python train.py --model="image classifier" --arch="poolformer" --norm_position="pre" --shared_expert=false --beta2=0.95 --batch_size=384 --adamw_weight_decay_other_params=0.01
Rows from block 3 of a small image classifier, named by matrix and row number. Rows with one number within an expert belong to one neuron, the router's apart. Each number is 128 + 24 x the weight over its row's rms, rounded and kept within 0 to 255. All counts start at 0. After the name is the row's rms in percent of the matrix's.
Before each expert's rows are labels from the 100 images, of 14848, where the router gives the expert most weight on average: "top examples" is what is common among them. Only what is clearly more common there than usual is listed. The data: photos of arthropod specimens (BIOSCAN-5M).
# router: router (model.blocks.3.mlp.router.weight, 32x128, trained with AdamW), inputs 0-127
# gate: expert gate (model.blocks.3.mlp.gate, 32x32x128), inputs 0-127
# up: expert up (model.blocks.3.mlp.up, 32x32x128), inputs 0-127
# down: expert down (model.blocks.3.mlp.down, 32x128x32, transposed), outputs 0-127

# expert 24
top examples: order Hymenoptera
router.24 100 [ 94 130 179 122 144 127 149 131 131 130 122 101 136 132 136  74 132 139 113 161 153 131 108 201 127 110 152 129 126 155 144 161 136 143 129 153 103  98 121 139  98 150 148 110 132 118 154 154 148 110 138 117 129 118  90 117 134 183 114 126  89 171  84 152 127 114  92 126 123 116 102 149 107 157 133 160  95 153 150 179 138 123 115 142 119 149  89 114 140 122 169 106 113 149 178 125 111 151 112 174 139 150 146 146 127 123 107 103 131 121 118 140 138 165 128 167 186 112  99 115 161  99 111 100 136 116  92 109]
gate.19 099 [152 142 153 130 122 171 128  98 104 107 171 111 125 101 137 128 170  73 100 140 181 124  99 122 117 115 148  69 137 137 109 135 139 180 158 101 125 108 104 129 132 154 120 134 187 145 155 143 179 151 136 121 102 157 118 126 112 163 119 126 112  75 109 116 121 105 121 102 115 128 152 139 133 134 128 151 109 161 116 143 133 158 138  90 156 104 120 146 117 153 114 132 130 147 137 133 180 140 127 150 140 101 122 130  73 141 124  80 129 123 151 112 120 140 132 138 163 135 110 130 165 113  64 129 106 160 112 112]
up.19 104 [162 123 154 121 101 142 124  87 105 101 167 125 131 121 119 117 169  78 109 146 141 114 105 142 125 118 134  73 146 139 119 131 124 162 131 101 120 117  95 122 122 145 144 132 190 144 164 159 179 134 125 106  98 163 124 131 115 160 120 141 101  93  99 122  96  95 141 104 112 126 147 137 138 120 131 169  97 161 117 130 135 152 141  87 143 115 120 151 116 146 122 120 126 156 119 127 164 149 129 157 133 102 112 113  83 127 129  89 134  92 151 105 103 144 136 134 178 134  97 137 188 114  63 120 112 148 103 101]
down.19 092 [132 132 165 179 162 153 143 125 129 120 120 126 145 135 122 141  98  81 107 106 145 103 160 166 128 109 138 146 108 128 129 138 124 117 106 195 131 110  98 122 128 168 169 133 102 182 118  94 109  77 134 126 123 109 110 114 135 171 158 146  89 144 128 137 102 127 136  81 129 178 114  88 100 141 154 143 100  94 161 107 100 161 112 127 123 129 125 112 116 144 145 120 133 149 152 128  93  98 109 109 151 149 116 123 175 118  75 143 110 118 152 126 136 121 112 155 103  89 124 112 126 156 147 150 117 164 100 142]

# expert 31
top examples: order Coleoptera; order Lepidoptera
router.31 077 [136 143 145 113 153 185 105  98 159 139 136 171 118 138 159 131 141 101 145 103 114  76 152 112 115  89 139 112 139 120 107 131 134 149 162 152 122 116 168 114 117 143 113 123  89 114 102 155 124 133 116 130 126 117 121 117 109  82 165 153 120 145 175  86 115 195 137 115 127 126 133 131 142 105 143 102  82 106  99  73  94 116 149 139  98 150 121 103 145 120 136  81 111 123 133 153 148 134 127 108 125 162 150 120 132 109 177 122 136 111 129 136 139 103 103 130 132  74 140 143 122 180 123 133 173 111 100 162]
gate.2 072 [162 118 143 148  99  90 146 110 144 160 137 152 127 179 126 163 139  92 115 178 144 127 155 151 134 117 103  87 142 123 117 122 155 157 163 156 101 138 110 130 138 126 126 136 166 116 143 141 102 110 137 114 106  98 112 145  87 108 112 127  90 134 121 134 101 170 127 122  94  86  65 132 122 128 134 109 127 125 126 135 122 144 135 102 105  93 143 152 177 113 144 141 149 137 144 126 132 169 136 155 120  99 155  93 128 129  89 179 153 155 124 108 114 134 168 130 158 122 175 154 175 153  97 118 110  98 162 120]
up.2 078 [175 141 133  91 149 154 139 136  92 118 149 148 115 119 155 152 110 144 107 153 121 179 109 181 135 186 156  96 131 149 110 122 116 132 121 110 101 119 128 136 146 154 115 149 103 150 149  81 121 121  98 182 162 135 145 136 132  81 115 134  98 132 162 130 116 176 148 132 109 117  71 137 109 126 152 165 130 102 125 121  94 118 143 105 116 113 149 165 148 115 109 140 165 139 161 126  98 153 125 160  85 150 147  82  97 127 138 151 104 123  88 127 128 116 151 112 130 113  98 145 126 117 110 129 176 141 129 105]
down.2 083 [158 133 137  79 136 117 131 164 102 176 142 156 144 140 157 141 119 139 142 132 121 123 117 146 129 129 133  74 122 111 169 105 128 120 159 129  91 151 128 113 170 101 126 148  88 170 121  97 106 126 102 120 171 142 107 113 128 131 136  68 113 111 164 142  76 144 120 154 128 176 115 123 152 115 114 137 129 158 143 111 130 116 110 120 147 100 103 155  91 135 109 142 100  97 160 145 122 124 139 183 100 146 123 166  95 145 136 151 152 125 170 133 121 145 165 158 118 130 177  95 131 117  84 117 131 124 149  92]

# expert 25
top examples: class Arachnida
router.25 085 [148  93 128 180 153 148 114  97 128 163 147 151  73 169 116 146 150 151 127  99 132 102 149 131 120 130 143 136  96 107  94 149 157 117 117 145  92 138 130 115 112 119 186 115 107 123 106 149 144 147 141 126 102  99 113 144 133  96 151 146 121 121 117  98 112 154 131 143 110 132 111 137 170 130 128  78 162  94 177 122 144 102 135  96 148 105  91 133 159 109 135 141 130 112 141 109 155 104 108 117 117 160 102 138 122 122 144 130 129 117 160 126 142 109  97 139 140  92 147 184 116 153 188 131 152 107 121 194]
gate.10 091 [102 120 104 147 116 107 134 146  99 109  92 127 157 106 143 156 106 123  84 145 142 125  40  95 140  96 115 131 151 115 153 158 117  96 119 126 113 101 115 133 120 148 109 117 117 129  85 144 122 142 109 155 130 126 106 129  90 169 163 129 156 192 112 111 125  75 111 139 110 146 120  84  98 143 170 153 128 150 158 101 136 156 126 155 126 121 156 122 104 117 118 134 172 119 144 132 161 115 146 130 145 116 130 151 115 143 151 146  86 114 147 119 152 107 141 139 156 152 129 129 192 149 137 146 120 116  79 113]
up.10 109 [142 106 104 130 120 142 142 138 103 116  84 138 165 113 142 156 118 105 102 155 156 104  44 100 115  79 113 100 130 125 161 156 139  89 136 139 137 118 121 130 128 138 109 111 124 142  79 133 139 130 125 147 123 106 119 129  93 161 168 132 168 178 122 115 132  77 119 148  95 141 113  67 110 151 160 176 132 159 172  94 127 157 120 157 127 111 131 112 106 135 120 131 161 107 164 120 137 102 134 141 129 114 119 154 125 133 138 135 104 129 157 109 138 133 147 137 145 159 127 144 173 164 131 159 135 152  87 114]
down.10 101 [154 160 138 120 128 121 165  78 118 102 114 160 148 103 101 160 105  86 127 122 127  99  84 127 116 114 167 138 149 137 156 167 146 132 123  92 140 153  89 138 130  84 112 116 183  91 106  87 113 101 146  57 150 100 136 160 123 160 139 154  89 138 131 166 138 134  85 122 139 142 139 106 107 104 122 166  93 112 127 112 152 155 162 147 115 112 136 117 125 144 148 140 138 138 152 100 131 145 102 142 148 122 159 124  97 116 113 107 106 141 157 110 107 130 147 123 165 112 137 156 131 163 140 140 119 136  84 151]

# expert 29
top examples: order Coleoptera
router.29 104 [ 90  81 154 123 128  80 160 143 158 110  74  98 131 163 159 113 115 114 134 150  98 156 101 102 152 135 140 127 164 157 168 138  97 146  73 165 127 135  96 127 106  85 147 110 114 127 152 140 130 110 136 108 126 141 134 126 190 138  97 112 133 155 138 149 166 123  66 146 124 128 136 161 145  72 127 172 118 125  80 159 111 128 163 137 128 156 144 129 128 139 142 113 109 114 156  97 128 101 123 116 143 145 152 124 114 124 130 126 125 122 146 146  83 122 137 106 116 110 132 170 146 117  98 122 165 136 132 137]
gate.9 097 [143 135 128 132 104 115 108 146 112 124 101 170 152 149 131 123 134 132 122 117 154 142  72 101 130 136 132 134 102 152 119 134 112 139  51 116 105 156 113 122 119 153 121 123 101 178 156 140 154 113 130 118 115 134 102 132 116 144 130 123  99  89 165 156 142  83 136 168 150 149 134  95 186 166 111 128 127 112 112 131 159 158  92 124 143  82 147 156 130 151 143 119 117 147  76 118  96 114 146 138 146 123 121 155 111 173 143 124 106 125 123  75 141 108  92 163 127 100 134 194 114 110  95 136 145 108 138 120]
up.9 093 [165 152  95 123 115 114  99 141 125 134  91 182 142 144 107 126 162 103 119 126 162 145  84 106 137 131 132 134 104 143 125 115 133 135  51 120  89 129 116 126 113 154 116 108  94 182 174 147 141 115 132 112 107 138 116 113 125 141 127 126 109 102 151 131 121  76 143 162 131 144 130 107 175 160 108 142 128 113 108 123 157 172  88 131 152  90 140 149 140 142 123 131 124 151  77 150 100  92 163 148 143 116 117 144 100 183 146 122 110 133 117  89 149 123 121 158 139 108 133 183 116 104 102 134 149 135 142 118]
down.9 115 [123 195 100 128 119 140 114 155 110 133  92 130  90 152 117 117 119 148 130 125 181 138  97 151 122 128 127 161 121  87 146  86 127  95 162 136 124 131  94 101 120  88 118 119 100 162 127 105 124 156 126 152 111 105 145 102 147 164 144 166 129 132 118 115 158 163 146 169 165 139 128  78 141 141 106 113 114 174 161 145 121 119 122 170 114  86 110 172 162 152 130 130 120 129 103 137 103 128 139 180 124 141 150 150 146 158 142 108  88 110 132 122 142 114 130  95 100 102  89 133 142 131 105 127 106 146 115 177]