From a checkpoint of a small image classifier.
Model: 5.06M parameters, 32-pixel images, arch poolformer, norm layernorm, activation swiglu, num experts 32, depths [2, 3, 3], widths [64, 128, 256].
Training: soap at rate 0.0013, batches of 384, held-out accuracy 86%.
Data: trained on photos of arthropod specimens (BIOSCAN-5M), 195000 training examples.
Rows from block 3 of a small image classifier, named by matrix and row number. Rows with one number within an expert belong to one neuron, the router's apart. Each number is 500 + 50 x the weight over its row's rms, rounded and kept within 0 to 999. All counts start at 0. Numbers have three digits each. After the name is the row's rms in percent of the matrix's.
Before each expert's rows are labels from the 100 images, of 14848, where the router gives the expert most weight on average: "colour at peak" is the nearest of a few named colours to the mean colour under the peak. Only what is clearly more common there than usual is listed. The data: photos of arthropod specimens (BIOSCAN-5M).
# router: router (model.blocks.3.mlp.router.weight, 32x128, trained with AdamW), inputs 0-127
# gate: expert gate (model.blocks.3.mlp.gate, 32x32x128), inputs 0-127
# up: expert up (model.blocks.3.mlp.up, 32x32x128), inputs 0-127
# down: expert down (model.blocks.3.mlp.down, 32x128x32, transposed), outputs 0-127

# expert 30
colour at peak: grey
router.30 104:360520439544503526558591605538507454560513479478568455471489515401563533505434534492474421539531455584533508447447496404473480633559456481515533565440569442515456533485492549570501499553557589523433503434438463510486517479494413468500553486504441467484429482446430586586519471480621518457497482497465509440562513399445395516509533467491544504503460482533500510479492460416475550466495
gate.0 098:448514510547502551511572593499532490450533547531525566468471494419560564548470563483489531481569542530568491474528478362504440540551488491558448549544510508481541457473506482526468490501563534461356528563408424505478555542502469577454478443446473450492406489450458507533456598486585460517540462520388567442488517423454435558505460512450485464440480423544591505470559532494419625451494
up.0 097:432476505551503508502606579485512475444525529530545568488485533445594585547468573493495527496567526573579505451516470393516458570522479497559474527546515490491539447467532515500484498497599547473363511566409449537506567508510463568445478416437487467505448499457468493522440578478572437510553463514388556456515514418453449560552445540476518454450476428553608510480532560468453620434491
down.0 093:443325472457431449506498452531519501538587571547543452440454472471560517514536520472563452546433440552418517489482470557500530485557512505468474457557562439449399477491502517415524466532512528455482508382494511460486494446441520566467521633520514562521554492436548502534541448456437563455520506464448524506533534462381385501556517555456483482489450467485499583465413612449456474525487
gate.1 074:414526592516590416564523407556492506492502445608501433465567418525487468471434508525487467523467469501427571441502474541578451603536458523537486515501501481535428430459499541477481482523582475509437423470524483490522557507512476505548434501422514579500568602498537433634532529426497483532541521480480417425559536432520482528443485519480500507469530422393536636503494425471491484486558
up.1 078:441567512539481388497465477477458515465526434520476532439518426501520491500478445453502486428587491490448515475547496527496540628507505621511494455508499476439512507445454560478510521461565499553414412432472489438530505499503498528637545580467443484536525630573460493560493452458615512513457505427503564434585498437560478517463559540490459496524546375494490573518397468525483474493596
down.1 086:523526540489514548562454435465489573498506460505519458550536478586438479538519523495503525510465462459499623456533406528440478472455530480474610490451540521477498378509428502478529526504520398525557539577509444431592520512563514534586522461510594493531522538544463500575536576457377562469520466532431440559523490480585513479545440524517439518449580384392569537526454436493434445489452
gate.2 106:498508516547486529511577414421502455469485526492481425488511563453495475534540500396487491376592523536565445486561538535430562521490495514593521460497508423438471506447524526534439505508434586503391460412439478540550501496486490513619538528544499509497500464629556442565540607517620514484499417499594556455475499525519496448480497547460445527441538450475428564497446526427555534528429
up.2 108:578519496511491529470544397430477426491524517451498399437482572424449476535585481447522517438545543414478476523548513568504518516504434483524558468433501462425500556437502499483415509491415564499495479408443503523594496497480471475530559483541514477489598485596520532584486621529607523522470511464560526474424503548531450422422456552447519489505506506565442463429477481484548608531371
down.2 107:519524562475593463506483446515486475540521459544454492502522605559480478511403547573420486456556567563534538614454426471509477489575484497552466437434485441505497558509603606572429421593470591533462604415551526474504500516455472444554548556435442532524552507536515516483485468570466492501452468569502450540522559463473467543484412452549532534554473506506525464435562411538401511438499

# expert 2
colour at peak: white
router.2 097:482482491554523571538480481551500565418528476494569530446461531420553591516508482520483470354523522450515514436452571433510495648551485524555489456563549506503385448489553443453558443408557443446521474470449530482455571546506488436503538416482450489487587457447469564505487487405500409535499505462448463494491439434443513478507506545506484395475489515439558568451557551474532506507624
gate.0 077:537543474437449457493467462454570575506449563512514504421487507502478622478547496589503434502478534454504512459619527497555466510500486565452523437464376536430531515522545501488515521469482437450471558567433526501454422567597447555484516623453515470566463406548633486552531485382536472526459488471580513531544525474496568476520447511482505531418473552481504582577466393472523528522512
up.0 085:534517466454419454504459448472571559548476534507527510407489515524462529499491498563498431445456535449459541470590523513564502468555490603393559437483435517479612466492588545505528531472542459495445563545465488522415392537490474526480556517487524502578501429585565480580472472453419441511499515503634545567488548578503574508491443521391543521538489485482598541572486391560516511535510
down.0 085:461574511417471497465500552483468503522529412470515547478482372540416448539546561596545524482533501520480511574537404436468598354536482517431450537464421538554502499482501449555633428497468480588511490527458447547438554521558480517431487425525518492501500467583493515443470509562462549542496494500531522468495571481537403422385437551526529469579460490511533419527454478511488488489425
gate.1 101:445572463506519447530414485442562466505483541523543533464444413524366478493473456455607437456534459476549492564491555440509492489509437387429516480580549542454516422473465512531537498485561461589540498481518570603514508571509544515431445424537467615452536433558548521522417564504559538556504506444534509609509418512492528534503418507443505616550523523564524455518512449510457534494456
up.1 084:433499440465541501546437569491604502509462541552548550394481399561389482442474440519610457441537467418515532461527596423483546480458474451489458503593539487510482425448470436467494466541585490572509556524511557594459492527548543504458464434543473558478504474542594561542408524526488525542499521498504469639420453488479525504381482476441474545547540514509502449496545434493475506455461
down.1 090:444441549449509534421551491551510534421521477656501520558492462448639471504424483469493489543499562455463546481523487544594465469400408480518374472463472542557474441540496521519537522487447407458616447404508533542574514469503588492474556535467457460522454540549479587451543469585446488446464488473492465422489534494518605434549580521466496515490547514443508505491430549499511519489538
gate.2 127:520505488535578490520548385526457517475511417519457445450436482430497583477486407459512480465482503432458460611481492536468474508474446540510430606498471485568583496549517463480546408507608486508469590384526526487546494557522531386502557439533559435477538497493438496513608566439489444472470508522440531505565477476457427538578498408501528521482453543518358486426473468533527458474459
up.2 124:543510504538602496513512405518455503466523390486464453434447480451487587484495379461512457465476504460456483580511502546490464542509426531516423573468463512568589500507536442485537440509611482488456598397527528501582460546528510395498552442527539410494542493474433529530563583423456440482454527527449532509529477500484425547541502392482529507496451545514338479440455493522500457490445
down.2 117:438448528464440528613484539523538441579492527496528497534522517496498479583490416469504488475476481491480498452559487533545544493452429533554388600519549466534543496581478482449454430507472443491532482430396513459488517505505471579531467544445487506515563497500461548515462433547523519520534579449522523396536585467440459441497440640524561520567497496579585451401512666515540568505558

# expert 24
colour at peak: grey; brown
router.24 100:430504606487534497544506506504488443517509516388508523470570552505458652497463550502497556533569517531501552448437486523438545541463508479555554541462520478501479420478512614471496418590409550497471425496489474446543455561510567431553546606520491472528482544418470525488585453469544605494464547466595523546538537498489455448505485480526521578499581621467440473568439465441517474425461
gate.16 115:553466503516469405442438484459535451546531456498511560550485423505471503480549460487483530501480490598359550393428488506504512664451494599549584535528430550464559556529528582435507403471551513459401526471369493553525512460462511446585446497540522507507553441456486517493546497519522454501534529568546454520406511482568515477509426532481445555524440581507488475498463436459466501504558
up.16 104:450553497544555692512600484533485530446441547475485446491498628542539526446396500543482448509549513412637493551544449447547515372558510493538345511532551466531471453480430467530486534515415517525520487545556458484504453537537496510482541543440495515501490516538514416529492548496489558555507447435489566497525516464425512526504605521516577452475562488494537505512533495491483530489415
down.16 104:538508463492411543492444475596507584533492539471540492493519511492498484447514476456452497534500492435482397528507439448567487508541471520474458550514578450422516403476471536469499465525453570488516505458535508478399448622449453521549515548390582516492649469516538446348494481477556441567480468511403615523560421508443465446507507489513571446479479501503426554424467517550490463519568
gate.17 107:465507558466526367466501568560526530484507482519475529525512478365554587481488491561480523560483454490451515518422508504481465549498552497361439481619554500441566514462490434484515387487504591559508480484542515488548503456586491463553619381464452531585536555465448480528556487436576496460483572516434493431454493542585489452572517443447468483480485505431554473549549570516482533473484
up.17 097:375507514493525367457490495474532489499462475536523464448542519382575588495486479560502592562507488537521488598469511555497473530398608462348488530556579492487527481442511490490508475536523560530539464489580453436534467475554474409509579427494496514509522585506437505486522494433611506486434520563508535416477445562556516453584499416489494489475502490411508474583477468540440501455498
down.17 106:487446533440444505522559470521520504360475553476451474462532455522553547504454558525521479430498522403495463549496547451501471512526513559424467478592522556499486471407521414505498551407386502579570618456523484480439565499520474539555508491362501540633489422573535467431504555534526566457560413523470474469470410539511459477507532459445482528528496447528473515566590445464498544518462
gate.18 106:484388517588567414567563577466513398454488520490526472519484547611525621494524488465533486481465501546390598543584554445543475517497537441481526563507416572380501533446535511525508456471523439503480460509438491566523470503447540494577487503529571496472482492462473495495544499557423410500428497552398499513461511417564479566511471553442504427581422486528464509472476516494421465464423
up.18 103:487615494459403580447455423488500590528548466509482496476531496400488405520487457527483544507533482451619389469442454549416541493477498568474472458486557450637516438515462469494505539527510544498514526478580483410501538535551451455387546484494446516518512527550504527496469462418585573483570483458594512482557474565445541433509524455553482568447577520464512510500539470530578543527600
down.18 098:612543460514477559410497438493499532489562463455435523421477441430498417496522533515481441505563448544578431435391470452516509584540546511497459494467515512499514573499573505506469476459470557540479560559574537593525493491497477503528462555521494510518529445475605573518460501438655523512534579573517481540525473617552489448488485384426513521498467438452417491515510535440492526627517

# expert 17
colour at peak: pink
router.17 115:518471487542466543508444554452512558545462541528464447484487502443525498513496468449467440456523510495488477469523446418480426621495520553489388501513512499485363498507487434583540510413409461515481524566483529530513561476446446444456465542535455550497412458478541465585488535601520549478412470571480486622511459560505572495560540507477532422478507472494502564510501566327434466544607
gate.17 146:551534512507479473502496502523449484394543403469524477580495507508569527529499563393485478484518525440600459561528525541522643527488358479583498451523526422520552426501470558419516526511546483413483497408404454455495514535563447411552585456505551486489524486459465558474528486470575523542470566513467527517594516474506485453603440461538470579458557528448441532466521577488594494520522
up.17 118:474559552530538467521631502505434455466571447500592490491535560550482570490495444606624531511514484555520529471574491529377533443462490443473595369525390458511514535559535465493545525537589502454441482359525554462467443551469513465535478478459577500460594500501552559479541496439527494470493481459509498512499548473497445456508492525520537537511481523530517465611530544536574397507558
down.17 131:504477550504464460414517516529586492538515363518520551524466482526592536520598484452419415526537443568527418473445474564559473510566439489483504432493441520497574460521514555464621422388562479475506546484504406445517439505524493458439585432482516471385527469471510468522460505485547454559475495532512521506527506417473478514582464463521489443362570447519523588481486562487425458527519
gate.18 096:565503537520414304475502457514489477542494550472539492514449519518568491602470490483542425476486491489428526489516546560532499487442473598489482489436431507455484482467509466596514563472533495504629530534487470557423546482526499433495573487491411606416517452487491407428455563493419423504550540538442534624532504468516450524502503533441454454499569571486483484459511498424518426504581
up.18 096:580529537544414312464445434513523490567481596488510520502443545568534497593487495522544441499487518500455556479542536525521416487504470599462472508423404575453421517493509486547514538488534475544628516537511534518452521500492495466519534508518445605428461482493512343474479563493397447532539564549436543585479511523516455531463544555429516445544509553492543462472507497445481465509563
down.18 089:483461473563454539580473560450589449455460466464568455499439551440566471497534502424412553554561453530498460578474444463500495500530544516542515470519584461420517447553516499543434460530396419448484474522467529414500449494467462534457529511514385571449530562519567469520523492556543424555495486494534515405426461438538479484435523527570465496590530402452406601496473571544587546465464
gate.19 122:544572422431449465475489499497542478574404499426532461491486487567351457517489416535529551499534399508599501517648545495461512488471475508554415514518430506512552559497512490546505493483547541582428464564511510543538469528481540473554472545527573399466532525503490455558465489479504486489575482486514561538449546492525538549562423430463487494556562459570390470412408440502458413558515
up.19 115:541576476423441444488507472496527473577428492443531419454470479562388483540493436513553523500551394516578528525635548495427518493442487464575405504514445495493567528462525474523500477482552551562417507580522503531539476499497540459532490523533548405483540548495527456539441531470525433450562458503490569551487523467500496564550437440511471494583553445558378474438408428478439375540501
down.19 109:567535546552514425483467456461402471450551480462515505464452446474435511518482497462498486557474404583480495460422506422425443571591480493483529538426559463517466498560519580575618531542506486447416439509471502498484451538478535391443525518512513528512448541474499585613477469548473443459495516532538551547470564418569462556511532497476502514580432519459514667401502447557530480494547